Weights of a small self-supervised image encoder.
Model: 10.4M parameters, norm rmsnorm.
Training: muon at rate 0.016, 7000 steps.
Data: trained on capsule endoscopy frames (Kvasir-Capsule), 42238 training examples, 21.2 epochs.
Rows from block 3, named by matrix and row number. Rows with one number belong to one neuron. Each number is 128 + 24 x the weight over its row's rms, rounded and kept within 0 to 255. All counts start at 0. After the name is the row's rms in percent of the matrix's.
# fc1: MLP up (model.blocks.3.mlp.fc1.weight, 576x96), inputs 48-95
# fc2: MLP down (model.blocks.3.mlp.fc2.weight, 96x576, transposed), outputs 48-95
fc1.436 071 [111 170  97 127  90 165 178 133  88 138 167 145 104 109 165 114 151 131 123 123 102 123 133 129 122 104 131 145 135 113 150  76  87 161 125 136 108 113 106  77 126 123 155  94  79 133 124 133]
fc2.436 069 [104 139 146 146 116 108 139 204 150 120 160 160 111 119 145  98 125 119 119 112 113 137  81 175 140 148 180 152 136 166 124 126  65 113 114 118 135 142 132 102 115  95 121 124 129 101 117 147]
fc1.437 083 [138 159  89 145 133 123 132 150 114 156 124 132 143 127 122 130 133 118 156 152 158 118 162 135 133 118 140 143 118 122 165  89 141  84 169 166 130 105 175 131 103 195 178 157 115 118 113 102]
fc2.437 074 [107 122 151 164  79 111 119 126  97 135 117 151 124 134 155 168 119 114 141 164 130 150 122 122 107 160 132 157 176 167 141 118 155 110 137  99 155 112 136 118 127 176 129 159 104 138 133  81]
fc1.438 125 [102  85 127 135 120 133 127 114 102 102 106 127 156 128 135 121 136 157 131 111 132 129  87  86 109 108 148 126 137 127 140 167  80 145 141 120 123 151 149 122 154 142 134 150 122 141 129 106]
fc2.438 128 [114 162  99 219 126 111  98 119 131 141 122 143 120  84 104 131 145 112 154 124 127 126 115 129 131 126 177 108 104 153 117 114 132 112 136 137  99 131 123 116  97 151  99 144 171 124 152 125]
fc1.439 096 [105 147 131 153 143 124 141 131 156 186  93 136 153 107 134 134  99 143 152 110 105 137 130 128 153 143 140  98 158 144 114  73 113 114  91 106 162 141 104 128 134 110 140 132  81 200 117  88]
fc2.439 097 [136 138 130 161 150 155 121 165 131 137 161 125 102 108 126  86 140 116 143 130 123 139 118 143 124  92 118  69 118 107 158 157 180 112 136 132 118 165  92 129 105 153 111 109 131 164 124 100]
fc1.440 127 [ 74 134 107 116 118 146 129 153 146 122 164 118 141 139  95 123 104 149 105 164 124 127 130 151 124  99 105 106  95 157 159 118 113 121 177  89 159 105 128 129 119 161 147 115 132  92 164 108]
fc2.440 135 [122 168 163  89 127 121 134 134 150 118 116 161 122 140 104  72 122  84  79 102 135 150 152 105 131 145 131 157 123 148 105 117  92 156 145 131 120  90 114 138 120 145 124  95 170 149 121 127]
fc1.441 148 [156 119  85  90 151 140 136 105 138 106 152 140 130 107 126 159 161 141 100 136 160 149 126  97 131 129 135 150 132 130 131  82 107  93 134 127 152 122 138 132  99 126 110 190 150 128  97  89]
fc2.441 155 [148 101  62 105 169 138 150 104 132 128 141 104 132  91 157 137 147 142 105 161 122 149 104 131 144 136 113 119 160 153 153 146  91  92 113 133 123  90  99 125 160 149 150 107 131 131 124 117]
fc1.442 122 [108 113 145 104 158 105  93 135 133 135 138 176 177 132 130  80 134 119 120 139 138 149 141 123  91 135  99 149 127 155 127 139 121 191  93 190 145 132 125 126 150 106 151 111 117 145 129 136]
fc2.442 136 [160 104 120 126 120 123 131  83 125 111 122 106 145 172 112 132 123 160 121 121 144 115 142 124 133  75 127 165  66 112 150 127 128 122 139 168 164 158 107 134 139 101 122 127 125 150 110 111]
fc1.443 115 [136 135 163 129 108  95 101  88 144 139 129 130 112 138 139 123 124 129 141 150  96 128 132  83 143  65 119 135 115 155 116 175 124 144 136 117 114 161 158 105  96 134 128 144 165 143 177 151]
fc2.443 122 [144 116 121 115 137 157 102  90 124 131 103 122 107 161 125 111 104 133 113 143 164 173  96 111 107 143 145 147 150 118  91 149 111 119 121 112 152 110 134 104 113 163 116 146 156 192 143 104]
fc1.444 034 [ 90 161  61 103 149 141  95 114 143  71 149 160 120  89 134 121 161 126 108 128 127 102 123 114 110 122 134  94 134 131 150 131 125 147 128  95 102 124 114 136 145 117 124 106 106 168 118 160]
fc2.444 041 [139 132 119 107 130 149 151  92 168 138 147 114 111 145 154  98 153 159 131  92 181 131 139 128 142 111  98 147 134 152 130 122 141 130 134  76 103 133 137 152 123 148 117 110  97 145 151 113]
fc1.445 064 [ 84  87 145 118 104 136 163 138 113 174 151 152  95 115 141 170 131  89 134 117 115 131  89 134  93 142 130 139 102 116 103 138 117 138 110 149 164 100 170 126 145 115 162 168 124 102 159 152]
fc2.445 065 [176  61  83 152 145 143 126 113 166 100 114 132 133 166 129 113 111 177  96 154 151 113 118 126 121 151 131 119  78 118 161 109 103 117 130 122 108 135 112 129 177 160 157 138 142  72 153  84]
fc1.446 156 [128 136 129 130 121 154 116 122  75  91 122 141 101 108 134 138 142 152 131 123 141 108 146 136 149 140 156 137 136 120 103 151 125  87 137 122 123 126  99 118 129  95 103 102 131 136 128 113]
fc2.446 161 [131 126 175 111 113 113  88  71 112 121 138 123 103  81 184 103 117 121 140 163 126 101 119 129 188 117 163 144  99  92 129 138 143 126 106 137 131 113 127 152 114  72 142 115 139 143 114 139]
fc1.447 065 [134 130 125 123 115 134 168 143 134 151 102 169 153 125 169 119  85 129  95 160 151 128 113 133 100 148 161 140 153 138 134 110 122 156 133 141  75 124 144 102 131 128  97 170 139 104 129  83]
fc2.447 073 [114 126 134 130 128 101 111 179 134 151 148 138 143 161 138 120 101 145 155 143 135 130 145 123 116 116  79 129 172 155 133  82 108 108 160 157 145 120 100 128 171  92 124 128  96 157  96 101]
fc1.448 131 [116 184 153 147 121 101 144 156 187  98 118 124  77 129 107 110 163 143 137 118 140 107 118 104 117 146  83  99 168 113  98 146 109 131 121 168 133 138 109 135 169 151  98  96  97 135 141 143]
fc2.448 116 [149 169 130 109 155 125 132 143 126 131 125 126 154 109 146 182  92 109 122  98 113 111 141 129 119  99 118 108  81  84 104 173 120 134  94 120 114 134 128 132 111 119 132 104  72 139 142 123]
fc1.449 098 [136  87 108 109  90 156 126 160 110 127 133 149 186 126 141 140 148 145 133 130 137 115 141 116 121 119 114 111 108 128 119 136 112 119 137 134 114 135 196 141 124 121 146 145 115 135  59 138]
fc2.449 109 [137 109 156 128 110 137 107 101 139 170 148 132 131 138 153  99 134 132 142 148 150 139 122 129 136 152  89 143 171 142  92 121 132 190 102 104 108 130 151 118 177 141  78 133 138  89 127 135]
fc1.450 107 [156 131  86 126 110 129 111  89 145 123 130 160  86 175 145 147 140 183 160 143 151 139 147 137 127 110 112 122 170 141 115 119 138  95 123  80 137 106 152  97 161  91 162 132 134 141 149 132]
fc2.450 105 [150 101 152 133 141 121 183 118  82 111 156 125 140 168  97 108 145 138 134 150 105 139 159 127 108  88  82 148 132 109 128 136 145 126 149 105  93 133 138 103  80 159 127 136 170 136 128 123]
fc1.451 100 [137 142 125 155 135 147  96 129 114 142 101 138 121 118 106 113 118 133 101 137 121 149 131 106 156 155 118 128 139 154 164  65 123 180 136 135 115  78 102 134 121 168 126 108 130 117  88 156]
fc2.451 082 [141 141 187 146 113 103 160 109 118 192 152 129 147 133 141 173 151 131 161 138 106 127 131 130 149 102 123  79 167 140 146 126 105 109 165 122 142  97 165  92 143  94 133 144 132 118 103 128]
fc1.452 086 [167 139 153 144 122 153 151 139 159 134 133 127 101 114 188 158  84 145 119 115 140 147 129 105 150  92 110 132 120 133 164 115 137 134 127 121 126 109 153  97 129 167 150 123 136 135 172 111]
fc2.452 085 [151 143 152 116 121 136 155 109 152 138 169 158 106 147 161 120 131 144 130 155 126 139 105 126  84 176 123 122 149 161 128 114 104 160 140  90 152  76  90 121 139 103 153 130 149  79  90 134]
fc1.453 166 [ 72 118 115 105 162 113 112 100 138 138 163 172 134 113 104 134 141 142 154 134 102 141 135 139 118 110 149 109 118  79 117  93 110 140 160 103 111 135 115 103 131 143 160 140 144 142 142 150]
fc2.453 174 [107 128 113 171 124 110 167 133 158 126 112 141 144 159 150 111 161 149 109  84 165 137 122 116 121 108 121  99  98 134 149 148 113 121 119 138 182 170 113 127 104 129  82 151  87 110 114 143]
fc1.454 110 [110 128 170 157 134 112 120 119 112 135  90 160 115  85 153 119 138 107 134 128  91 137 143 105 148 169 140 165 122 149  87 133 116 163 127 183 118 113 111 119 126 136 123 117 141 100 121  57]
fc2.454 114 [126 122 115 161 132  96 135 107 114  97  99 152 133 150 130 109 117  91 155 112 110 127 113 141 102 127 145 140  66  93 165 149 125  94 143 176 128 120 148 130 140 106 110 157 125 165 112 113]
fc1.455 093 [151 147 143 119 111 185 106  98  72 122 101 155 142  95 145 151 136 113 113 116 118 108 100  86 156 123 107 121 120 133 120 120 140 155 151 110 131 128 126 114 141 140 145 138 133 139 137  85]
fc2.455 088 [166 124 150 139 136 111 122  63 133 143 122 137 137 145 152 115  97 132 151 119 153 129 134  79 176 114  86 161 128 105 129 137 116 122 101 109 101 125 100 138 103  78 123 138 130 120 149 108]
fc1.456 070 [131 124  92 119 148 122 119  87 155 129 110 165  97 118 149 161 140 101 124 143 146 108 132 143 152 107  94 186 171 112 104 104 141 124 119 138 100 144 162 107 115 135 111 124 142 126 125 133]
fc2.456 075 [113 143 112 111 119 134 131 104  89 137 106 129 172 123  83 129  96  81 131 100 143 115 140  97 117 160  98 130 119 100 139 110 140  97 102 135 154 144 133 155 163 111 104 109 110 164 133 130]
fc1.457 055 [127 108 104 134 145 111 153 165 164  86 145 175 166 148 151 150 137  82 155 124  93  83 153 132 139 173 103 119 142 118 134 127 142 109  95 120 108 119  54 123  98 147 112 117 169 159  93 139]
fc2.457 055 [105 147 115 122 114 128 167 131 108 127 125 145 118  99 119 143 143 100  97 129 135  65 165 132 116 121 133 137 103  60 146  88 162 120 130  62 123 147 118 156 143 116 155 143  97 136 127 148]
fc1.458 149 [105 118 111 147 137 107 140 111 165 123 175 159 103  94 120 128 118 125 118 146 139 136 141 125 132 173 135 122 165 144 138 107 139  97 126 134 125 140 133 141 157 149 115 116 135 136 166 138]
fc2.458 148 [159 139 189 107 118 100  72  94 148 124 154 118 129 125 145  85  99 121 118  96 137 101 149 109 166 137  98 132 110 133 154 131 171 100 140 132 133 132  87 168  96 100 121  93 111 140 163 145]
fc1.459 088 [134 160 170 148 162 103 123 122 128  94 133 156 147 142 137 107 156 117 101 117 145 119 156 154 153 140  81  76 116 107 121 130 155 112 139 123 116 116 124 156 150 175 134 161 157 133 102  89]
fc2.459 094 [114 158 170 145 125 115 112 152 134 116 117 150 143 129 123 148 112 142 137 125  93 107 119 141  99 134 105 103 152  89 126 134 129 109 140  88 115 125 114 122 128  92 127 119 155 115  87 154]
fc1.460 075 [101 137 123 144 117  94  93 149 106 147 114 149 108 141 143 146 107 152 115 125 117 127 127 136 153 146 114 140 145 100 134 174  79 134 177 156  61 105 135 105 120 116 163  84 135  90 121 129]
fc2.460 079 [ 91 121 160 133 170 149 114 168 159 149 145 150 173 110 148 155  99 121 110 115 109 135 121 146 157 108  79 115 124  66 155 137 135  95 147  74 107  96 130 130 126 112 115 121 135 178 142 134]
fc1.461 154 [133 119 137 121 135 111 138 129 150 144 135 142 125 108 138 127 143 102 137 137 169 121 143 122 122 148 123 187 128  58 128 102 155 124 156 152 112 109 112 126 135  82  71 154 124  86 114 148]
fc2.461 156 [119 180 126 131 130 138 139 125 109 148 113 133 139 165 121 128 138 104 129  87  98 161 143 104 131 119 106 128 102 169 115 130 115 157 117 161 156 123 146  87 162 148 116  84 122 141 106 138]
fc1.462 102 [150 160  71 136 118 142 119 126 124 142 132 144 126 165 132 133 143 120  74 123 157 109 140 161 144 175 160 137 111 116  91  93 159 110 122 134 159  99 129 107 112  93  95 128 128 112 111  99]
fc2.462 117 [102  92 168 144 141 134 140 134 133 145 126  86 108 154 120 113 153 125 123 147  98  99 113 164 145 139  77 142 121 115 112 129 127 151 133 136 102 149  91 127 140 130 141 126  73 141 173 143]
fc1.463 062 [143 137 131 136 120 136 124 138 115 124 137 143 149 122  84  99 130 142 102 134 113 123 140 152 133 152 141  98 124 133  99  67 109 135 129 160 125  88 115  91  91 118 111 115 122 120 100 114]
fc2.463 067 [111 153 143 163 111  90  93 116 128 148 148 144 154 101 102 148 137 157 127 154 124 150 131 137 165 159  92 150  63  89 116 139 119 131 155 184  95 130 118  92 113 124 123 160 111 137 155 143]
fc1.464 084 [102  97 165 141 150 100 156 103 119 141  94 137 125 124 143 124 135 132 117 132 117 149 128 134 106 145 120 123 136 129 131 129 184 114 143 134 118 127 159 141 123 131 156 108 162 156 114 126]
fc2.464 082 [107 101 119 177 158 131 119  90 131 124 117 134 105 110 165 138 106 136 114 157 104 118 123 118 126 121 140 151 130 134 111 121 172  77 137 139  94 182 118 125 141 138 154 152 146 162 150 159]
fc1.465 058 [137  67 119 138 107 173  91 144 130 159 108 151 108 157 141 152 122 146 138 153 138 118 134 122 142 109 180 111 114 107 133 129 160 138 120 113 155  87 109 117 130 138 121 123 155 138  92 133]
fc2.465 065 [158 131 110 102 125  99  97 156 131 126 172 117 121  89 170 103  88 115 134 111 123 129 102  89  92 106 149 145 120 104 163 181 122 137  97 134 131 126 122 147 185 125 155 110 125 109 101 135]
fc1.466 135 [115 120 117 158 132  94 103 175 140 139 126 147 144  87 113 125 128 128 140 103  75 139 121 120 143 108  94 145 114 146 126 161 129 162 168 111 124 180  82 103 107 149 127 130 131 150 103 130]
fc2.466 115 [116 127 124 123 146  87 119 158 115 107 142 101  84 113 131 110  71 111 145 106 102 100 176 126 144 104 135 122 104 133 119 172 154 181 106  94 154 119 115 139 131 148 135 138 133 134 134 100]
fc1.467 039 [108 163 118 154 146 127 136 142 126 147  99 156 113 141 129 171 121 137 123 141 138 108 127 150 108 123 177 109 145 127 137 107 144 135  94 138 108 126 142 106 145 132 138 118 134 123 173  99]
fc2.467 046 [144 149 140 150 142 109 146 123 124 143 107 118 124 124 157 130 127 131 143 133  99 127 121  96  97 126 151 173 145 147 157 128 118 137 141 131 183 130  97 106 162 123 147 116 126 127 125 110]
fc1.468 066 [149 132 128 162 127 100 143 134 196 146 104 136 107 120 152 183 143 127 141 113 145 149 144 143 137 112 126 110 131 134 109  81 159  97 106 149 145 125 143  98 123 168 114  90 145 170 133 169]
fc2.468 071 [153 113 126 121 157 153 118 124 111 122 113 180 143 129 145 101 150 114 109 118 130 132 161 102 129 127 154 148 122 102 120 121 148 176 133  58 148  92 125 137 144 141 101  92 115 132 123  87]
fc1.469 120 [163 110 146 108 127 109 118 114 144 116 136 158 135 119 105 138 117 120 155 169 131 135 136 119 130 112 158 133 118 148 156 151 172 159  88 132  98 119 147 181 127 124 145 186  97 100 189 135]
fc2.469 116 [130 119 158 108 134 144  97 128 168 148 168 104 138 122 146  82  95 171  96 168 143 142  90 130 132 112 105 145 148  81 114  97 162 124 116 141 151 156 162 142 110 131 117 120 155 136 143 116]
fc1.470 073 [129 107 131 131 156  80 140 111 133 136 154 137 122 129 131  75 105 124 105 141 178 112 164 130 140 117 121 116 100 129 119 148 147 130 168 104 122 153 147  68 102 104 160 115 169 147 110 139]
fc2.470 074 [150 118 159 150 141 118 134 112 110  70 129 191 152 137 140 115 149 152 113 136 156 102 149 118 160 117 145 138  79 167 113 120 101 107 121 120  95 130  87 111 119 126 129 146 151 179 131  96]
fc1.471 085 [ 95 148 110 137 161 125  76 161 130 145 102 139  84 124 147 109 140 116 149 171 100 145 120 135  84 128 149 156 122 138 107 157 160 103 127  92 116 141 133 146 132  74 149 125 131 149  94 119]
fc2.471 092 [120 124 131 123 122 128  88  88 139 147  92 119 132  81  90 129 121 165 139 113 123  77 131 128 144 108 118 178 135 187 111 125 115 131 194 153 162 122 123  75 128 128 139 100 156 124  98 127]
fc1.472 096 [107 146 103 184 119 109 130 119 110 141 110  94  80 147 127 103 106 119 108 152 126 120 175 121 123 134 126 118 110 105 138  97 133 142 125 190 135 118 101 124 112 138  89  86 140 136 115 118]
fc2.472 096 [ 81 152 181 135  75 159 139 115 107 129 155 154 133 145 157 145 108  97 164  91 116 126  93 109 124 135 146 139 133 130 137 152  99 131 113 129 110 104 120 115 162 124 105 117  94 168 138  81]
fc1.473 055 [139 129 146 129 155 131 133 132  82 154 151 145 103 132 120 144 152 109  90 129  95  86  99 122 160 169 143 123  89 143 103  85 153 106 129 119  94 139 108 133 148 112  88 146 145 135 131 154]
fc2.473 057 [146 130 170 175 110 139 125 155 120 176 136 104 120 132 142  88 113 144 142 129 148 138 104 150 152 144 136  86 133 108 133 125 135 141 122 146 107 165 113  98 118 100 106 130 134 108 174 101]
fc1.474 111 [134 139 131 133 113 104 108 148 145 138 141 131  93 143 150 152 126 129 126 176 127  91 172 179 101 147 122 160 157 123 121 121 143  96 113 115 123 142 167 133 123 181 139 135 125  87  47 148]
fc2.474 102 [107 118 118 108 100 120  75 123 149 137 129 105 120 136 129 145 119  99 180 125 132 100 162 161  96 135  98 103 179 143 176 137 133 119 135 129 118  86 154 117 130 167 174 143 122 117  95 115]
fc1.475 054 [155  71 134 146 141 112  84 111 102 123 115 149 180 128 132 109 162 110 139 115 128 137 181 161  98 113 143 143 137 121 144 129 117 138 128  97  90 123 161 153 137 119  89 113 127 141  95 150]
fc2.475 061 [100 166  74 102 144 151 116 128 148 167 113 174 119 123 125 128 110  88  92 139 151 110 144 131 146 110 115  91 184 145 113 127 129 137 154  64 115 139 137  91  87 155 114 150 147 161  94 125]
fc1.476 108 [124 130 130 143 109 144 132 162 117  59 107 131 126 108 113 164 141 144 142 142 116 118 100 156  69 147 138 143 182 148 164 110 143 110 126 114 120  78 139 103 107 173  91 174  82 145 121 148]
fc2.476 100 [ 96 112 110 149 113 145 102 107  96 170 117  99 101 118 124 116 133 123 138 158 134 171  98 130 113 122 111 106 122 162 153  90 149 139 100 118 144  95 104 129 134 142 152 146 134 141 130 173]
fc1.477 047 [143 136 129 150 121 119 130 138 130 121 169 185 123 154 119 162  67 133 159 149 127 139 104 126 142 157 161 135  87 131 146 170 117 184 132  88 116 109 141 130 156 106 114 136 112 127 137 105]
fc2.477 052 [113  97  93 139  92 178 120 159 126 140 126 107 136 168 143 171  77 124  94 107 156 143  98 131 146 112 121 101 130 115 139 122 128  92 144 104 128 151 127  96 120 109 120 122 179  98 168 114]
fc1.478 084 [ 94 129 117 146 124 141 111 153  97 146 165 142 127 157 110 120 164 135 119 111 106 102 132 138 106 136  90 126 157  86 140  92 124 141 103 158 100 122 124 117 101 149 160  80 158 131 128 163]
fc2.478 083 [108 170 123 144 110 117 106 138 120 170 118 106 126 127 138 141 115 105 148 128 136  93  98 133 167 111 125 112 115 119 164 122  88 152 156  58 108 138 125 132 149  91 149 136  98  92 136 145]
fc1.479 069 [109 119 138 164 129 107 147 123  85  92 110 162 132 135 121 135 164 125 149 150 145 135 113 149 106 124 131 173 123 122 145 137 119 140 170 168 105 109 173 121 107 123 118 154 151 145 143 152]
fc2.479 077 [122 140  60 145  50 123 127 106 139 123 126 160 102 108 114 119 127 151 101 166 148 156 161 103  90 160 142 142  96 167  98 165 117 144 144 158 112 122 121 166 108 118 113 134 105 129 140  97]
fc1.480 063 [103 111 112 139 131 130 148 116 127 149 109 133 150 186 110 102 143 127 118 116 136 157 133 150 117 138 129 143 160 108  90 141 122 125 152 141 140 127  81 131 115 129 171 129 184 149 101 102]
fc2.480 066 [106 115 151 124 112 137 129 141 122 162 163 156 128 142 146 151  94  92 151 161 129 147 107 100  99  92 133 145 115  94 130  94 126 115 176 125 105 125  95 137 144 137 189 107 103 133 105 124]
fc1.481 145 [ 98 130  91 117 151 154 185 157 103 135 125 136 145 127 139 118 104 141 157 130 154 117 156 115 175 106 141 122 105 122 132 119 148 133 118  97 118 112 145 121 110 111 117 118  93 164 142 135]
fc2.481 148 [117 159 155 158 103 115 157 112 119 119 165 161 124 129  91 125 144 115 169 170 106 109 132 123 137 132 181 128 112  97 123 158 175 152  98 145 139 123 123  93 129 134 155  87 103 157 165  97]
fc1.482 129 [128 130  85 132 132 130 101 156 116 113 115 141 132 142 138 168 105 108 182 138 142 146 121 122  90 144 109 126  98 125 127  81 111 137 123 131 154 135 146 105 126 159 134 106 159 124 201 129]
fc2.482 116 [133 135 129 138 116 123 111 118 175  98 102 162 124 110 138 153 125 146 110 168  94 115  94 144 144 143 122 202 144 129 140  68 120 119 132 141 106 128 103 158 161 116 158  90 102 116 149 143]
fc1.483 078 [ 95 153 122 120 166 112 113 121 157 148 133 130  97 125 105 103 133 190 135 106 114 147 157 105 101 114 107 133 115 124  92 146 140  97 134 114 142 145 144 125 122 137 106 119 131 123 150 170]
fc2.483 078 [119 129 134 125 133 105 109  99 137 101 142 183 113 124 153  67 121 175 145 119 129 133 147 151 124 109 150 100 147 145  97 148 147 122 116 189 115  96 129 152 115  75 161 104 128 117  73 116]
fc1.484 131 [115 174 102 122 174 126 138  85 127 141 137 187 135 127 164 169 137 139 124 115  89 143 117 117  95 128 130 105 169 106 116 129 122 123 194 101 139 124 149 102 137 140 143 106 110 123 174 126]
fc2.484 126 [ 74 111 134  89 121 125  92 149 156 136 101 145 136 117 136 106 107 133 132 108 138 142 155 163 118 161 141 132 130 157  88 144 162 119 145 145  92 166  60 163 132 109 110 134 115 117 122 141]
fc1.485 112 [109 137 162 103 129 148 124 138 114 150  78 146 115 130 122  82 138 120 146 148 135 135 152 118  95  90 118 119 136 127  99 147 152 118  77 145 157 106 178 127 121 124 159 143 147 116  94 110]
fc2.485 100 [159 160 140 126 154  91 101  89 164 155 107 152  98 110 135 142 149 141 129 161 108  83 130 163 160 105 120 161 151 137 132 103 119 126 138 195 116 132 126 102 121  93 147 130 150 116 133 136]
fc1.486 116 [116 102 131 140 112 124 145 129 140 131 141 144 141 114 131 178 134 159 143 123 138 140 114 122 145 135 158 118 151 121 131 128 122 107 143 153 126 142 103 140 163  95 119 117 141 131 178 107]
fc2.486 114 [ 83  88 140 144 135 137 119  92 123 153 161 137 138 126 132 141 137 148 137  91 119 115 133 134 126 130 150 133 157 117 147  63 142 114  97 155  94 193 119 104 168 100 123 120 108 143 115 158]
fc1.487 072 [104 142 140 123 129  89 113 154 113 130 136 168 106  92 176 115 101 124 130 121 108 148 130 131 145 106 157 166 120 144 101 124 170 137 113 113 103 128 100 144 129 128 170 115 132 101 116  84]
fc2.487 076 [105 113 162 121 146  88  97 140 171 134 122 132 142 108 103 110 122 153 180 130 137 121  78 142 107 108 141 147 109 103 176 104 117 129 172 129 169 130 113 111 181 137 136 116 126 131 110  70]
fc1.488 131 [127 169  94 134 114 122 155 173 110 107 113 114 138 127 105 133  76 136 117 129 134 138 133 149  82 128 117 123 134  88 137 120 169 129 134 125  76 108 125 114 127 190 102 142 117 159 140 128]
fc2.488 121 [ 98 132 140 145  86 155 148 133  98 128 146 165 129 154 146 162 139 119 104 159  98 103 109 137 106 124  91 133  94 130 134 114 134 115 115 113 179 133 165 127 134 144 169 145 108 127  86 141]
fc1.489 081 [118 109 130 138 119 129 140 129 170 113 126 189 125 130 156  78 124 107 145 130 135 100 112 148 140 133 101 150 125 150  84 132 152 132 129 102 121 141 112 117 105 146 137 162 190 163 107  64]
fc2.489 085 [ 98 125 130 119 174 119 113 128 107 139 157 136 141 150 143 122 177 147 110 134 123 140  81 126  99 122 101 153 116 133 150 118 158 123 135  72 121 116 101 134  96 128 104 155 128 154 116 110]
fc1.490 157 [149 115 139 142 110  91 118 160  89 165 152 121 146 175 127 114 106 134 175 151 159 118 145 121 145 133  90 151 153 136 138 142 106 113 206  98 136 106 135 134  88 158 120 122 146  93 136  98]
fc2.490 162 [138 120 123 116 113 133 132 116 148  95 155 124 132 143 102 134 137 106 107 164 144 135 113  95 106 127  63 139 141 128 114 127 116 178 144  99 105 128 128  96 138 165 155 141 116 103 119 127]
fc1.491 100 [ 97 133  99 144 139 144  97  75 101 128 106 170 123 106 113 141 146 176 117 106  99 144 111 123 121 121 163 117 132 106 118 120 125 166 117 100 122 159 111 119  97 194 105 166 161 172 119 140]
fc2.491 116 [123 105 107 132 129 126 120  95  71 112 112 111 117 165 136 158 118 103 128 128 133 111 113 134 151 152  99 124 149 151 126 157 167 114 129 156 148 125 130 157  89 136 129 162  85  95 125 149]
fc1.492 154 [ 72 150 113 170 128 129 129 144 122  99 117 132 103 106 120 152 188 114 137  96 123 107 102 122 134 138 172 120 157 140 122 100 117 145  93 105  74 127 157  64 118 114 133 112  84 128 117 134]
fc2.492 155 [155 122  97 146 147 139 155  98 156 162 103  88 139 121  72 125 123  97 140 150 127 147 132 118  94 158 122 175 120 146 135 123 134  99 149 122  94 140 103 142 123 142 144 110  83 109 129 126]
fc1.493 073 [116 139  69 137 158 112  76 131 109 114 103 155 139 150 139 160 142 155 105 111  89 119 140 155 109  96 104 157 168 109 100 105 155 118 112 127 151 130 119 145 106 154  79 172 129 126 105 119]
fc2.493 066 [124 121 117 159  91 154 124 109  95 116 102 110 146 126 117  82 115 123 123  88 122 124 135 185 125 149 132 118 112 143 124 122 144 159 149 134 108 144 152 141 142 143 179 125 124 100 110 146]
fc1.494 165 [128 143 120 123 160 116 101  98 136 127 135 145 143 116 160 114 159 127 141  89 124 109 125 143 151 110 130  91 126 170 153 121 133 120 121 178 104 125 144 116 101 115 145 108 175 205 101  27]
fc2.494 164 [123 138 106 158 151 126 162 136 106  82  66 126 162 136 135  84 168 159 131 137 100 199 108 129 141  89 110 112 109 114 162 107 140 164 114 127 148 155 190 111 141 131 140 114  96 141 125 144]
fc1.495 113 [123  90 145 127 132 138 128 114 132 120 166 140 133 110 165 118 162 132 111 152 132  94 130 155 123 135  95 129 134 114 142 113 126 115 138  23 130 114 178 103 119 135 108 136 133 117 165 142]
fc2.495 104 [131 161  95  80 150  94 114 107 179  95 142 133 130 142  79  96 117 143 145 115 135 170  85 109 156 137 143 122  97 107 117 139 119 129 148  93 167 127 115 139 112 152  95 124 128 159 121 141]
fc1.496 055 [142 142 140 154 107 140 120 131 176 137 140 160 133 189 114 119 100 110 111 122 153 125 135 163 144 153 111 154  97 136 145 139 130 110 125 141 134 167 116  94  97 162  97 140 131 110 127 115]
fc2.496 055 [156 150 146 137 113 154 142 138 116 162 176 141 137 134 125 120 105  98 114 123 105 106 142 165 133 101 126 142 119 138 138 155 121 124 124 117 138  89 109 124  97  95 113 177 114 169 129  90]
fc1.497 149 [103 124 122 140  31 128 141 118 153 153 112 138 115 114 166 138 122 150 159 120 143 138 159 133 128 122 136 147 146  94 156 105 161 132 117 130 116 128 136 146 131 137 155 106 175 109 115 134]
fc2.497 162 [111 140 124 141 110 133 102  97 156  92  87 131 152 116 145 113 111 139 120 135 161 117 125 152 109 157 132 145 118 161 111 155 124 114  98 112 151  93 104 114 157 164 148 144 110 106 146 109]
fc1.498 066 [ 54 115 110 139 145 124 149 148 159 118 174 146 129 111 128 139 165 141 162 109 108 109 169 140 115 125 164 105  83 179 133 155 126 117 111 106 127 111 150 178  89 139  89 127 106 131 152 118]
fc2.498 069 [ 70  90 150 153 131 113  89 140 151 131 151 136 119 129 127 117  93 145 182  87 102 145 138 122 113  81 134 163 140 107 160 119 118 159 151 121 126 116 161 135 101 100 122  88 129 150 131 108]
fc1.499 114 [106 128 178 152 129 173 157 122  91  92 139 174 120 145 156 155 136 150 146 157 115 132 102 148 122  93 109 152 118 129 135 108 112 128 129 159 108 114 101  92 122  92 136 116 109 103 141 157]
fc2.499 116 [183 117 120 143 108 101 131  81 111 112 131 154 131 127 132  87 131 129  95 153 177 143 105 114 119 137 109 109 151 103 141 166 136 109  99 111 141 106 112 160 122 134 134 140 114 162 149 107]
fc1.500 123 [113 143 112 125 136 105 147 116 134 130 169 136 157 167 102 132 154 119 142 129 147 126 127  60 122 103 124  81 115 126 125 163 128  99 159 130  66 133 126 147  97 119 105 117 109 187 115 124]
fc2.500 122 [ 94 126  95 157 122 178 164 137 140 165 142 176 105 148 145  77 134 119 123 101 135 114  91 128 111 113 109 120 101 123  89 124  94 107 140 125 110 141 129 120  83 122 133 126  75 143 146 152]
fc1.501 119 [101 141 135 165 138 156 147 142 161 125 110 161 119 159 125 127  87 114 139 154 164 119 186  85 157  96 150 104  80 112 161 135 138  71 110 133 115 123 119 135 151 125 127 143 153 156 133 110]
fc2.501 115 [126  78 149  78 116 142 121 148  99  93 164 133 124  73 146  99 127 124 177 142 152 141 134 153 125 107 125 167 135 124  95 114 143 115 150 151 198 162 114 147 160 103 130 109 108 131  83 118]
fc1.502 077 [149 126  83  92 156 146 109 121 175 101  79 147 148 119  86 144 111 161 126 132 161 150 168 136 139 157 127 135 132 132 126 166 123 144 151 111 116 115 170  98 118 118 147 121 156  98 143 119]
fc2.502 082 [149 134 145 128 182 139 176 155 142 138 121 108 155 160 114  96 115 120 114 178 129 116 137 184 162  83 100 129 165 119 112 144 104 136 144 163 138 126 135 164 102  93 126  84  89 151 102 102]
fc1.503 115 [123 131 122 131 137 168 117 130  84 108 113 159 112 122 162 143 160 144  93 117 148 124 145 148 144 171 108 120 138 143 146 142 116 119 169 131  74 134 154 122 148  84 163 141 148 135 146 138]
fc2.503 130 [120 145 130 146 115 132 140 114  88 114 121 115 105 121  93 128 119 156  73 148 168 148 156  84 124 161 155 187 146 138 120 121 132 129  90 103 122 144  94 123 103 148 131 126 134 105 159 102]